Rows from block 6 of the image encoder of a small model that answers yes/no questions on an image's attributes, named by matrix and row number. Rows with one number belong to one channel. Each number is 128 + 24 x the weight over its row's rms, rounded and kept within 0 to 255. All counts start at 0. Numbers have three digits each.
After each channel's rows are labels from the 100 images, of 14848, where the channel reaches its highest value: "strongest on" is what is common among them; "patch colour" is the nearest of a few named colours to the mean colour under the peak. Only what is clearly more common there than usual is listed. The data: photos of plants, animals and fungi (iNaturalist). In brackets: how many of the 100.
# convs0: expand pointwise conv (encoder.blocks.6.convs.0.weight, 192x32x1x1), inputs 0-31
# convs1: depthwise 5x5 conv, stride 2 (encoder.blocks.6.convs.1.weight, 192x1x5x5, trained with AdamW), a 5x5 kernel
# convs2: project pointwise conv (encoder.blocks.6.convs.2.weight, 64x192x1x1, transposed), outputs 0-63

convs0.71:098106085123105150123155100099157165158130109133132105144099132136112074140111102108155132161120
convs1.71:102082122123134099081102113110094092097133137119113115136154126109124140172
convs2.71:122107126125136073124138114128119115112169124130123131101113158141147110140114130111121153124142112144120096130116120219145157115119173111074144144109131126103112148110137198170143107134126135
strongest on: phylum Arthropoda (88); class Insecta (86); order: Lepidoptera (39); order Hymenoptera (26)
patch colour: pink (31)

convs0.80:192125119105117163114117142117118114164130111080131149112089154168155152128141157118123142120112
convs1.80:158122101099100109108092091113124155140155135132134156166164140143124171126
convs2.80:068147162098158136177132130131105126122109151130115133086116143177102109153139121071132126127160095109159111103161141151134176122158111138097140123134124153113117106103110171121152136129120130
strongest on: class Insecta (78); phylum Arthropoda (78); order Lepidoptera (55); family: Nymphalidae (37)
patch colour: brown (51)

convs0.27:138165104074139116131101119123076112143114111129116168133099172145164146131125109135088134135114
convs1.27:110087121097133122131142145145116109131127143145158180137148162162183139131
convs2.27:092168165100126105121185127154073101132115154115122143161103111133134155109112117108106088143123153102154140123141124158155129120141157167146083134144096127122078156124155138156134151123115142
strongest on: class Insecta (91); phylum Arthropoda (91); order Lepidoptera (68)
patch colour: brown (60)

convs0.3:175155149175091118134128123146099119084122117105133153147110123185132116126127121157136127131169
convs1.3:106129120151117163132144160134130135129162117158166167166161151152159157122
convs2.3:158157143155139109164091119183152105134145164165132116116131152164133098094131113136102109160130180131151166161132118110119124136130119143105103121117098133150162147157131151178108113126133169
strongest on: class Aves (95); phylum Chordata (95); order Passeriformes (83)
patch colour: brown (53)

convs0.140:122092118129122107092107143120150132155123118150174116139101123110119150098162073101163132166118
convs1.140:123094095108139131106055105104139114113131150143124117139141105099111111160
convs2.140:135121165131115091150120106130084097161160121132137149078101185129173093130152114092102134138119150149139137120097107149124161100123149146099123141107160107103137140154161180137121117125146129
strongest on: phylum Arthropoda (87); class Insecta (86); order Hymenoptera (30); family: Apidae (26)
patch colour: pink (29)

convs0.142:131150088138097146138132174150108126152104146154134137120141121109113131129133083152169069151148
convs1.142:170161140179161147145137155177120101116117136130124160120132133148156130147
convs2.142:164145109118146167163159145093140132160120189114122123139110165132136096154117183114150096151116124141155123105141119166085122178148098115163156123161132138112107130113130118126149152142107139
strongest on: kingdom Plantae (69); phylum Tracheophyta (69); class Magnoliopsida (60)
patch colour: brown (48)

convs0.34:126110154189141101105117129092122135159092110111118124161146139116110097116086099139115130112091
convs1.34:173122178158162109117123074122141135110122130140113129133168146137105099129
convs2.34:119068112105157152136159117110146117093173157099144122117132120141115153132170127149122122138114158119115066105162132130119119127138139109109148095084119123130094151077104116134136144119153078
strongest on: class Aves (87); order Accipitriformes (30)
patch colour: cyan (36)

convs0.180:156134125138077151148106128174155125146115120162153125150127128134128105100134143096106157070104
convs1.180:104082103098110117112110109099133139142151109135141168177154092135116144115
convs2.180:113130143103117126110158131125138126093176115150097108095093136137139101093143114140134192135125140084158081101123145106117150110128138134154106110122152142092096146124113167064148146121136125
strongest on: phylum Arthropoda (66); class Insecta (62)
patch colour: brown (51)

convs0.0:144115144150098153126107114135159113091125151108133129124170157182145147127162105150075120145127
convs1.0:161151104121074137131124127117121127115117103115140153172147095150162173139
convs2.0:134123146123129125161102138163113058113162170154079110130144131117118157118150117142117154130132147138131145179157139154116172135122113171115089144117114113135148102163084155107145110125155120
strongest on: class Aves (85); order Passeriformes (63)
patch colour: brown (55)