{"crop_scale_min": 1, "encoder_kernel_size": 5, "encoder_widths": [16, 32, 64], "fusion": "cross_attention", "fusion_encoder_width": 128, "fusion_encoder_fused_qkv": false, "fusion_encoder_bias": "all", "fusion_encoder_inner_norm": false, "eps": 1e-08, "precondition_frequency": 25, "adamw_lr_other_params": 0.0024, "grad_clip": 1.0, "steps": 7100}
Rows from block 6 of the image encoder of a small model that answers yes/no questions on an image's attributes, named by matrix and row number. Rows with one number belong to one channel. Each number is 128 + 24 x the weight over its row's rms, rounded and kept within 0 to 255. All counts start at 0. After the name is the row's rms in percent of the matrix's.
After each channel's rows are labels from the 100 images, of 14848, where the channel reaches its highest value: "strongest on" is what is common among them. Only what is clearly more common there than usual is listed. The data: photos of plants, animals and fungi (iNaturalist).
# convs0: expand pointwise conv (encoder.blocks.6.convs.0.weight, 192x32x1x1), inputs 0-31
# convs1: depthwise 5x5 conv, stride 2 (encoder.blocks.6.convs.1.weight, 192x1x5x5, trained with AdamW), a 5x5 kernel
# convs2: project pointwise conv (encoder.blocks.6.convs.2.weight, 64x192x1x1, transposed), outputs 0-63

convs0.151 112 [149 167 107 146 145 166  86 144 122 122 138 102 139  84 113 105  69 147 124 112 116 145 118 113 133 125 141 131 110 154 135  81]
convs1.151 102 [117 143 146 165 174  87 141 115 139 186  97 141 122 138 145 101 129 101 130 138  90 117 118 129 125]
convs2.151 115 [122 116 146 144 155  94 132 137 141 111 114 131  85 108 116  93 137 114  98  77  94 140 171 126 145 108 158 118 109  96 120 121 135 141  97 101 136 101 136 179 150 113 159 100  94 134  94 146 152 196 125 163 105 135 123 133 137 116 109 141 145 143 153 140]
strongest on: class Insecta; phylum Arthropoda; order Lepidoptera; family: Nymphalidae

convs0.91 112 [114 138 145 138 110 107 107 131 125  95 127 110 102 141 139 177 137 167  61 138 117 135 148 146 109 176 141 137 157 136 155 118]
convs1.91 096 [124 116  89  97 103 111 111 130 125 132 105  98 102 111 117  84 109 113 102  95  97  96 108 109  96]
convs2.91 106 [120 142 140 119 168 159 149 148 128 126 113  75 131 156 128 126  99 174  92 121 112 118 137 135 113 126 116  97 124 148 110 160 159 135 157 162 118 156 147  88 116 131  94 107 126  84 138 148 149 103 106 146 150 160 124 102 144 138 101 148 176 148  76 115]
strongest on: class Aves; order Accipitriformes

convs0.164 106 [146 130 123 148 135  99 115 130 182 135 145 121 160 118 103 176 112 146 113 129 105 135  91  73 109  95 132  97 132 140 103 116]
convs1.164 105 [121 121 144 155 211 129 131 134 157 151 118 113 112 141 143 116 133 118 106 114 103  91  99 112 128]
convs2.164 104 [134 150 109 142 131  99 122 126 157  78 126  95 130 124 110 140 109 135 145 109 143 122 100 203 105 116 126 146 159 102 136 136 123 143 106 130 180 142 130  96 133 148 106 137 116 109  92 150 122 127 136 117 126  75  97 157 129  82 143 175 119 159 151 105]
strongest on: order Pelecaniformes

convs0.23 115 [139 102 133 138 136 131 170 154 139 151 167 125  91 112 139 135  96 150 130 125 122 178 109 120 130  88 148  95  99 134 125 178]
convs1.23 093 [144 106 127 136 144 167 122 147 180 178 141 163 154 168 150 132 109 124 110 107 140 149 131 132 110]
convs2.23 098 [141 119 133 128  92  84 120 113 115  96 111 128 145 125  88 156 192 120 101 164 118 125 160 144 126 157 134 177 120 123 129  99 115 115 115 122 147  92 104 103 128 126 143 117 153 134 136 118 117  65 115 106 162 130 143 137  86 145  82 142 132 134 168 107]
strongest on: phylum Chordata; class Aves; order Pelecaniformes

convs0.65 090 [167 122 104 134 143 148 126 153 127 165 114 119 131 112  88  89 119 146 143 102 153 112 190 122 151 174 142 146 109 140 120 142]
convs1.65 098 [108  94 114  84  96 135 110 119  87 132 130 108 139 133 118 124  84 104  90 105 123  93 111  99 128]
convs2.65 102 [120 137 140 117 131 112 157  90 125 109 115 116 109 160 123 104 141 136 161 119 165 141 127 150 163 126 172 143 139 109 147 108 143 158 128 136 130 140 141 161  90 118 155  96 113  64 137 142 119 131 184 106 119  81 133 110 130 142 160 111 118  73  98 102]
strongest on: kingdom Plantae; phylum Tracheophyta; class Magnoliopsida

convs0.156 104 [171 122 100 156 113 157 129 114 152  82 143 177 106 156 109 159  80 138 107 128 156 117 144 113 132 131 128 157 144 135 140 140]
convs1.156 108 [ 80  71  81 116  96 114 124 116 130 106 104 136 128 105 101 114 147 146 121 131 126 160 151 131 115]
convs2.156 098 [140 127 106  80 120 188 170  95 122 149 103 102 133 158 142 127 151 111 129 132  72 153 141 104  86 133 114  69 132 113 124 175 133 127 147  92 151 127 118 147 115 165 112 163 114 138 155 102 128 117 130 128 116 148 131 102 136 126 115 173 127 135 110 135]
strongest on: phylum Chordata; class Aves

convs0.47 097 [123 129  84 119 155  92 103 115 139 170 102  82 153 133 109 122 128 168 125 142 119 109 103 105 124 113 112 145 119  94  80 141]
convs1.47 096 [113 126 155 143 117 130 107 119 131 135 126 126 132 141 117 152 160 194 187 127 135 136 160 163 108]
convs2.47 108 [137 127 127 139 116 145 111 114 170 118  75 152 126 100 128 131 108 132 103 160 170 121 140 118 131 162 139 128 136 105 143 137  94 101 120 159 135 135 113 158 134 107 138  72 146 159 172 141 129 132  76  97 146  84 145 110 150 102 126 154 126 179 106 100]
strongest on: order Lepidoptera

convs0.145 098 [106 120 104 152 147 108  84 117 137 123 127 124 108 123 151 130 147 100 104 132 117 116 107 155 160 137  85  84 134 126 169 185]
convs1.145 101 [115 149 140 143 121 116 142 131 132 109 107 105  94 109  48 143 144 127 108  81 107 128 133 125 115]
convs2.145 087 [124 116 161 100  85 147 138 133 117 141 120 141  95 128 140 113 138  86  92  83  95 183 126  93 125 121 130 175 126 143 111 113 135 130 170 140 128 137 123 104  99 141  96 112 126 166 100 121 148 180  90 150  96 130 143 144 100 103 128 149 154 118 121 146]
strongest on: class Insecta; phylum Arthropoda; order Lepidoptera

convs0.169 113 [131 160 141 139 173 135 147 110 130 140 112 193 131 100 130 161 100 141 126 140 109 150 111 108 116 124 171 139  81 147 142 112]
convs1.169 101 [119 137 106 113  97 145 172 145 149 124 143 162 147 144 143 141 141 155 144 123 157 174 155 176 138]
convs2.169 116 [178 157 124 100 120  83 132 145 117 125 106 112 164 150  94 132 123 105 213 117 133 105 169 133 106 136 124 175 123  94 128 106 149 131 137 127 152 108 106 127 134 117 142 104 142 171 118 107  84 138 115 135 159 129 134 103 137 130 125 108 122  97 114 158]
strongest on: order Anseriformes; family: Anatidae

convs0.154 108 [132  97 110 117  94 140 142  76 153 156 123  80 136 109 153  87 123 106 103 116 168 135 138 117 141 127 117 128  95 106  92 128]
convs1.154 092 [140 131 117 115 113 125 105 127 147 113 134 151 158 152 131 141 181 185 147 147 149 169 160 147 116]
convs2.154 107 [120 111 140 120 183 104 149 132 126 139 127 118 130 129 160  99  99 153 107 129  86 122 108 120 130 149 142 119  95 127 129 114 170 127 172 116 125 151 148 132 117 132 128 136 126 128 121 122  97 116  80 130 179  60 153 106  90 136 132 153 158 138 136  65]
strongest on: order Accipitriformes; family: Accipitridae

convs0.155 095 [111 128 141 129 175 115 152  99 114 112 102 157 134 176  90 156 127 157 122  82 120 115 144 123 113 140 113 120  97  79 136 140]
convs1.155 100 [179 168 160 156 171 177 153 145 154 141 121 119 128 121 117 129 131 121 138 120 158 149 138 146 138]
convs2.155 091 [124 129 106 120 143 108 137 143 122 139 100 133 110 121 115 134 108 103 119 118 118 141  71  82 147 136 100 113 102 141 144 108 134 165 129 125 112 129 131  92 128 158  92 175 131  95 156 133 104 168 155 138 122 104  67 114 192 124 147 141 122 142  89 158]
strongest on: class: Aves; order Anseriformes; family: Anatidae; order Charadriiformes

convs0.22 111 [117 141 139 175 121 152 152 134 131 153 166 122 193 110 131 120 108 119 117 120  93 144 103 167 156 149 130 102 113 102 101 137]
convs1.22 094 [172 180 138  73 103 161 149 135 107 122 151 137 127 134 108 127 138  94 129 119 100 120 107 114 117]
convs2.22 104 [145 114 114 102 120 118 114 155 128 129 113 121 142 117 132 103 165 131 105 147 161  87 114 151 114 108 125 115 122 146 110  72 151 128  88 138 127 178 128 140 151  69 144 156 142 118 155 141  95 153  71 111 128 118 102 102 119  99 141 151 142 115 182 127]
strongest on: order Lepidoptera

convs0.132 103 [138 154 130 171 124 145 128 125 179 124 114  99 150 190 149 124 150 111 128 103  97 141 137 109 121 113 135 127 164 156 152  95]
convs1.132 101 [109 152 143 132 147 129 159 122 160 177 107 121 122 149 148  82 101 109 105 116  92 123 120 147 167]
convs2.132 094 [ 97 162 132 126 195 152 130 146 132 137 122 103 102 135 160 158 154 147 118 102 130 153 125 132 121 136  94 150 113 127 144 141 109 130 152 157 155 149 140 139 128 133 153 151  95 109 156 188  83 141  92 156 116 101 132 106  94 149 146 118  86 116 164 123]
strongest on: order Lepidoptera

convs0.114 113 [122 151  94 133 118 103  96 134 121 138 125 111 115 168 155 124 147 141 134 108  89 137  89 147 173 126 100 101  77 152 115 104]
convs1.114 093 [167 127 115 117 126 159 126 103 109 113 156 133 102 107 105 131 117 112 128 132 179 179 142 170 147]
convs2.114 082 [ 98 117 167 165 125  96 115 119 124 158 118 144 193 136 174 160 123 144 114 156 165 151 129 150  85 128  83 140 128 121 100 157  85 113  86 103 137 122 137 110 136 147 123 105 119 144 140 120 128 137 189 118 117 128 111 121 123 141 132 110  87 121 107 122]
strongest on: phylum Arthropoda; class Insecta; order: Lepidoptera; order Hymenoptera

convs0.64 096 [ 96 186 148 107 112 141 118 139 107 132 107 141 109 104 169 120 156 156 125 120 137 107 112 151  96  95  98 139 109 133 167 156]
convs1.64 099 [106 148 164 156 146 126 137 111 148 100 141 136 131 159 131 158 147 148 181 170 119  87 115 112 134]
convs2.64 102 [116 120 104  84 103  96 135 116 105 134 101 126 133 167 163 153 147  88 119  97  88 131 131 141 108 147 143  90 105 140 156 121 113 148 163 130 142 130 115 121 128 156 145  90 167 122  94 106 128  82 103 135 154  98 137 143 160 131  81 155 128 146 171 142]
strongest on: phylum Chordata

convs0.42 103 [116 113 139 110 154 145 126 136 103 127 140 104 165 164 129  92 134 108 164 163 143  99 151  97 112  79 119 149 106 109 116 166]
convs1.42 095 [119 131 130 159 130 166 141 153 179 130 127 157 158 176 129 122 134 126 153 130 147 149 151 177 139]
convs2.42 079 [120  80 132 152 139 115 201 129  95  95 164 127 106 146 129 155 139 103  77 149 136 124 123 117 142 110 120 147 137 179 114 141 111 137 145  95 120 135 166 166 115 120 151 115 140 126 146 112  91  91 112 116 118 126 121  90 141 118 147  82 118 125  94 130]
strongest on: phylum Chordata; class Aves; order Accipitriformes; family: Accipitridae

convs0.53 100 [106 157 119 165 155 143 140 125 141 141 122  93 104 164 121 124 123 154 156 123 162 177 148 135 103  84 143 102  97 125  98 143]
convs1.53 103 [138 124 124 132 133  87 108 109 104 100 111  93 106 122 105 121  97 102 131 118 109  77  88 103  98]
convs2.53 095 [161  79  92 124  77 101 149 157 128 116 167 133 147 145 178 100  86 159 163 146 135 137  95 135 124 103 148 147 132 120 121 130  84 124 118 141 102 171 145 131 105 157 106 112  83 111 104 133 118 130 118 137 101 155 116 121 138 127  96 116 162 125 144 116]
strongest on: phylum Tracheophyta; kingdom Plantae; class Magnoliopsida

convs0.50 086 [138 193 163 117 112 128 123 128 118  98  70 117 133 124 149 132 147 141 117  93 125 129  99 108 148 130  96 134 134 119 146 178]
convs1.50 095 [150 162 152 141 115 131 132 128 150  93 161 153 166 169 125 132 149 154 162 137  88 103 146 147 132]
convs2.50 092 [133 148 151 119 149  95 127 139  82 167 130 123 161 132 175 156 175  85  99 125 126 138 118  93 153  98 124 130 115  88 162 132 136 133 129 130 110 150 150 181 118 166 119 116 112 139 110 115 139  90  97 119 108 124 139 130 156 128 184 124 138 121 113 162]
strongest on: phylum Chordata

convs0.33 109 [192 151 171 129 113 116 171 114 128 145 143 147 149 167 115 125 142 144 132 144 131 137 152 147 130 152 109 137 169  83 131 129]
convs1.33 095 [141 183 154 153 143 134 161 105 106 102 139 108 135 137 128 135  71 132 142 107 104 106 121 161 120]
convs2.33 102 [143 131 118 113 156 114 146 163 117 101 166 132 108  91 123 157 124 149 135 154 135 120  81  87 182 110  96 140 123 160 137 173 110 127 108 120 132 144 144 131  99 160 135 156 107 124 141 179 118 108 129 144 120 136 130 155 161 129  87 113 139 153 185 130]
strongest on: order Passeriformes

convs0.46 100 [123 153 143 109  95 112 145 106 113 163 104 122 123 147 123 124 143 140  99 174 152 176 132 123 131  86 157 163 125  88 156 136]
convs1.46 111 [ 80 106 146 129  87 106 111 129 119 101 110 132 134 133 111 142 126 136 159 135  80 120  91  94  95]
convs2.46 112 [168  70 111  93 105 149 104 102 146  89 103 151 163 139 151 122 121 141 137 112 106 125  98 186 142 134 120  92 157 124 127 113 106 100 136 151 169 132 116 119 148 143 125 155 151 139  87 125 115 153 126 104 112 119 132 116 100  90 130 178 140 128 154 111]
strongest on: order Lepidoptera

convs0.172 100 [136  96 155 118  84 167 118 110 162 127 117 150 126  75 151 147 101 133 158 129 120 146 108 141 131 125 100 113  93 163 155 112]
convs1.172 100 [ 97 138 164 162 125 101 153 152 135 118  96 132 125 126 118  99  96  95  83  93 133 134 147 158 135]
convs2.172 113 [148 153 103 132 107  98 113  92 149 146 112 114 155 105 119 148 153 100 174 173 147  86 158 168 108 138 139 117 123 110 164 129 143 138 113 125 159 149 132 135 146  92 167 137 164 149 131 149 116 110 115 101 120 142 172  95 112  97 121  94 123 173 140 118]
strongest on: order Coleoptera

convs0.162 092 [ 93 114  91 144 120  93 176 131 120 130 113 151  87 116 148  78 117 140 113 138 129 121 123 109 125  94  79 154 130 138 156 118]
convs1.162 105 [104 121 137 110 105 107 122 134 122 113 137 144 152 124 132  63 104  66  98 116 110 138 135 139 157]
convs2.162 074 [125  96 127 145 104 155 150 162 117  97 158 121 128 131 117 130 147 132 135 168 134 149 112 128 142 113 202 130 134 105 145 125 122 177 105 139  88 134 117 136 148 134 114  94 168 155  95 135 137 116 117 114 116 142  86 142  63 101 126 145 101 109 141 166]
strongest on: order Lepidoptera

convs0.8 099 [141 120 114 109  96 142 152 112 136 130  89 162 162 110 179 120 119 129 125 102  79 142 124 150 136 124 141 150 172 158 101 150]
convs1.8 101 [110  89 122 114  92 117 116 131  91  94 115  97  95  69 100 129 119 122 102 129 110 114 114 119 139]
convs2.8 100 [113 129 122 135 149 144 110  91 160 133 109 193 134 118 107 140 129 118 110 129 123  65 159 132 103 185 113 106 108 155 112 108 123 130 109 133 134  89 137 115 151 101 153 145 152 117 121 110 140 133 128  97 137 113 137  65 165 132 111 123 128 149 178 144]
strongest on: order Charadriiformes

convs0.7 095 [ 74 144 133 118 150 126 111 115 143 200 108  99 154 120 122 115 144 137 145 152  91  95  91  95 125 131 146 119 135 135 128 127]
convs1.7 097 [160 136 143 133 129 183 133 139 133  90 137 119 104 114  71 107 123 166 145  88 128 114 122 130 116]
convs2.7 110 [ 90 171 129 125 116 150 127 122 144 166 115 124 161 152 134 132 138 153 115  98  76 144 165 108 141 130 136 139 113 135 109  81 111  85 175 105 138 140 119 118 156  86 147  88 105 108 151 135 133 144  92 129  96 123 152 129  81 135 168 105 114 127 127 149]
strongest on: order Lepidoptera

convs0.138 088 [111 129  96  81 146 133 164 145 157 108 133 161 143 103 127 123 122 145 108 169 119 145 100 109 129 123 169 154 142  82 162 123]
convs1.138 103 [111 106 132 143  91 139 127 131 128 112 136 158 125 106 116 161 180 177 149 150 149 158 166 117 124]
convs2.138 086 [172 123 116 117 150 151 114 102 140 123 140 141 186 107  87 129 127 125 137 159 127 140 147 147 110 122 139 178 161 133 121 141 123 138 130 124 174 128 114 152 115 138 138 169 117 139 103 152 105 167 108 145  97  96 116  66 135 142 101 136 117 147 181  97]
strongest on: kingdom Plantae; phylum Tracheophyta; class Magnoliopsida

convs0.37 089 [107 151  99 121 133 161  71  97 130 109 117 140  86 100 138 126 149 106 146 100 125 131 153 135 141  79 136 136 167 142 151 143]
convs1.37 087 [137 120 132 160  67 148 136 142 157  83 136 122 119 148 101 155 130 123 151  93  99 120 112 126  97]
convs2.37 090 [135 128 146 142 122 148  90 110 113 136 121 111 115 138 117 148 137 104 122 123 144 137 172 123  90 144 132 121 112 161 128 109  25 134 149 123 118 126 131 187 142 144 107 191 123 132 125 106 120 132 158 121 132 112 134 178 142 128 112 118 163 144 124 117]
strongest on: phylum Arthropoda; class Insecta; order: Lepidoptera; order Hymenoptera

convs0.94 100 [161 116 115 102 124 166 115 102 137  92 120 138 184 143 121 111 126 107 128 160 167 159 114 111 143 103  90 151 152 102 128 108]
convs1.94 102 [112  99 109  94 112 129  85 126 135 144 116 113 121 143 144 141 132 130 119 129 119  72  87  98  79]
convs2.94 101 [149 130 106 144 132  97 127 101 125 151  87 137 113 123 134 104 105 107  86 127 153 133 143 114 110 133 122 117 153 131 141 124  84 114 117 176 127 139 139 164 127 139  90 185 182 147  92  85 151  92 141 119 138 146 143 136 178 135 161 119  91 114 114 132]
strongest on: phylum Arthropoda; class Insecta

convs0.6 114 [153 123 109 114 145 152 143 109 130 118 125  90 160 117 139 124  97 102 195 132 157 126 146 159 118  96  88 115 118 105 162 135]
convs1.6 099 [112 153 127  52 101 128 168 143 117 130 113 123 101 128 106 110 104 125 144 102  91 122 139 141 135]
convs2.6 111 [152 143 124 164 131 153 130 118 117 121 126 114 124 131 162 128 154 133 140 136  79 168 142  97 127 138  97 172 106 125 149 124 118 179 145 138 107  90 157 165  81 187 108 153  99 145 140 131 110 131 114  88 153 135  98 153 120 110 142 120  89 153 120 119]
strongest on: class Insecta; phylum Arthropoda; order Lepidoptera; family: Nymphalidae

convs0.115 102 [101  91 116 129 125 108 153 142 133 178  95 110 103 122 112 132 140 130 153 103 101 129 123 110 173 139 164 137 131 102 153  77]
convs1.115 109 [129 113 115 107 119 118 112 132 150 144 102  90 113 101  99 106 114  91 105  96  85 137  95 100  95]
convs2.115 120 [113 141 140 104 124  90 138 158 102 141 127 177 139 111 116 150 140 102 158 134 119 104  62 136 106 170 140 140 121 130 131  99 119 147 159  80  97 162 152 146 140 117 135  75 131 112 117 126 114 139  98 143 140 152 149 147 119 142 119 104 133  66 101 140]
strongest on: phylum Chordata; class Aves; order Accipitriformes

convs0.168 101 [ 88 147 107  96 163 129 141 117 151 127 170 106 165 127 145 139 129 130 172 102  99 137 157 136  97 147 124 123  94 155 151 102]
convs1.168 094 [198 167 141 124 111 170 129 141 109  98 139 119 113 121 122 131 134 113 139 157  98 101 102 141 138]
convs2.168 097 [140 102 115 130 112 147 112 122 121 193 111 178 122 122 138 101 121 193 130 113 113  94 121  99  97 165 149 130 101 130 118 112 123 117 174 156 137 101 131 149 133 155  84  99 128 141  93 130 129 153 119  92 134 116 108 139 117 103 145 129 102 105 150  87]
strongest on: class Insecta; phylum Arthropoda; order Lepidoptera; family: Nymphalidae

convs0.163 096 [110 149 137 169 129 106 138 114 117 104 132 129  94 172 155 111 121 148 135 145 197 161 138 108 126 123 118 139  94 165 140 114]
convs1.163 102 [114 115 139 137 130 104  87 121  78  96 113  76 120 119 108 132 112  95 122 100 124 112  86 117 114]
convs2.163 117 [133  97 112 108 105 130 134 143 126 135 150 112 108 122 153  87 155 150 137 169 145 132 136  98 162 110 157 101 127 116 193 131 123 160 129 132 131 121  97 133 127 157  98 154  64 125 111 134 170 146 135 128  85 139  94 120 131  91 106 145 160 136 161 151]
strongest on: kingdom Plantae; phylum Tracheophyta; class Magnoliopsida

convs0.96 111 [140 103 113 104 156 173  92 146 153 130 101  95 143 127 153  90 122 116 122 154 174  93 118  91 162 128 135 135 137 104 120 117]
convs1.96 099 [106  97 155 141 109 116  78 165 120 107 145 126 155 162 150 131 146 144 140 161 113 109  86 112 123]
convs2.96 112 [181 135 115 131 121 124 117 110 151 162 109 124 150 126 151  98 146 117 121 138 153  88 132  94  99 126 140 116 149 102 102 102 106 148  99 160 167  96 118 170 128 132 138 123 176 152 169  92 121 122 125  87 175 138  89 141 117 103 126 142 139 153 129 163]
strongest on: class Aves

convs0.100 088 [131 158 135 180 127 144 106 198 105 157 122 155 110 125 101  97 132 136 113 141 158 109 146  99 114 146 119 126 154  98 131 123]
convs1.100 096 [ 93 103 106  92 124  96  93 107  75 122 121 123 103 120 134 122 102 104  89 129  95 116 108 120 124]
convs2.100 106 [108 174 116 146 140  94 124 140 155 140 109 110 140 140 145  97 138 166 168 108 144 149 121 143 106 101 167 186 161 129 119 144 122 144 123 120 136  82 171 105 130 135 135 132 156 131 147 168 131 150 163 140 106 110 155 143 103 172 128 124 131 101 103  85]
strongest on: phylum Tracheophyta; kingdom Plantae; class Magnoliopsida

convs0.84 112 [132 134  91 130 121 151 109 149 136 135 171  81 128 129 134 147 111 148 161 113 120 161 167 157 125 134 118 110  67  94 131 137]
convs1.84 097 [108 114 128 122 110  99  97 101 123 118 125 132 136 139 117 132 163 173 137 120 134 196 166 124  98]
convs2.84 121 [ 91 132 172 101 105 130 106 151 112 148  99  95 141 140 150 145 138 114 130 164 164 144 150 126 150 138 142 129  97 141 113 154 128 132 141 110 117 109 138 191 153 181 151 103 137 132 142  94 159 125 183 137 156  96 153  85 153 137 111 149 132 135 134 115]
strongest on: class Insecta; phylum Arthropoda; order Lepidoptera; family: Nymphalidae

convs0.12 101 [172 144 118 147 117 144 118 137 172 142  89 131 112 112 146 168 149  86 118 107 132 101  90  91 114  95 148 125 157 114 125 141]
convs1.12 094 [143 121 129 144 157 140 138 138 161 187 129  95 103 148 137 110 122 135 172 158 104 116 136 147 166]
convs2.12 087 [128 117  88 140 150 136 123 152 138 118 123 120 143 150 176 142  95 164 118  95 144  99 170 138 143  84 146 123 121  84 129 159 144 120 159 125 145 147 115 130  57 106 132 134  89 117  95 164  73 113 138 131 117 161 107 119 124 121 158 117 109 127 137 131]
strongest on: kingdom Plantae; phylum Tracheophyta; class Magnoliopsida

convs0.176 099 [116 120 176 146 103 117 180 124 140  99 133 172 130 147  69 151 107 141 108 122 118 142 139 103 147 117 149 112 113 123 148 158]
convs1.176 099 [154 147 123 155 181 122 118 109 109 116 108 100 122 130 113 145 158 140 158 128 161 172 161 160 128]
convs2.176 096 [126 116  95 134 134 151 142 127 119 108 108 144 108 131 106 154 159 124 124 152 150 133  92  78 142 118 108 147 109 170 145 115 151 150 123 150 134 136 120 105 105 136 100 197 124  58 147 135 154 169 117 116 129 106  70 151 158 114 131 118 107 128 115 142]
strongest on: class: Aves; order Charadriiformes; order Anseriformes; family: Anatidae

convs0.40 100 [125 172 104 143 140 119 120 111 152 104 138 147 157 150  69 124 113 136 161 108 147 117 121 112 156 103  76 133  94 109 118 148]
convs1.40 106 [145 141 135 135 122 114 133 136 148 131 131 110 103 119 105 106  83  74  78  71 122 126 129 134 111]
convs2.40 102 [165  91 145 131 126 123 135  80 124 122 105 121 111 130 174 110  87 124 115  77 163 175 128 156 158 117 118 190 146 155 134 107 114 122 126 155 157 166 137 149 136 142  96 118 112 126 130  97 111 155 151 133 143  97 116 153 159 127 129  87 124 129 120 144]
strongest on: class Insecta

convs0.113 086 [107 139 129  75 109 125 134 121 154 136 112 122 170 129 149 130 151 172 152 139 143 119 114 123 129  88 142 164 138  62 141 129]
convs1.113 096 [191 142 147 118  68 144 125 148 118 120 159 146 163 119 122 155 153 130  98 122 119 113 123 125 125]
convs2.113 093 [110 159 118 152 103 134 112 123 129 102 125 121 134 138 176 162 135  60 113 108 151 105 128 165  97 156 109 158 157 133 134 124 138 119 151 114 129 137 166  90 150 139 136 123  86 139 139 128 103 174 139 134 117 112 125 137 100 103  97 116 178 167 118  89]
strongest on: kingdom Plantae; phylum Tracheophyta; class Magnoliopsida

convs0.66 105 [151 115 131 156 150 101 169 122  95 188 130 127 139 130 127  76 133 126 154 146 117 105 122 180 146 134 125 147 119 106 103 125]
convs1.66 099 [107 146 156 168 156 123 130 142 123 109  98 115 126 121  84 110 142 122 107  73 105 109  94 102 118]
convs2.66 110 [102 155 129 140 107 113 155 194 119 116 166 142 133 114  98  72 127 114 121  97  96 190 129 113 146 104 125 137  75 109 120 124 122 113 143 124 106 121 143 118 123 128 148 104  84 133 151 128 106 131 149 116  95 111 128  89 131 128 108 148 147  85 162 133]
strongest on: order Passeriformes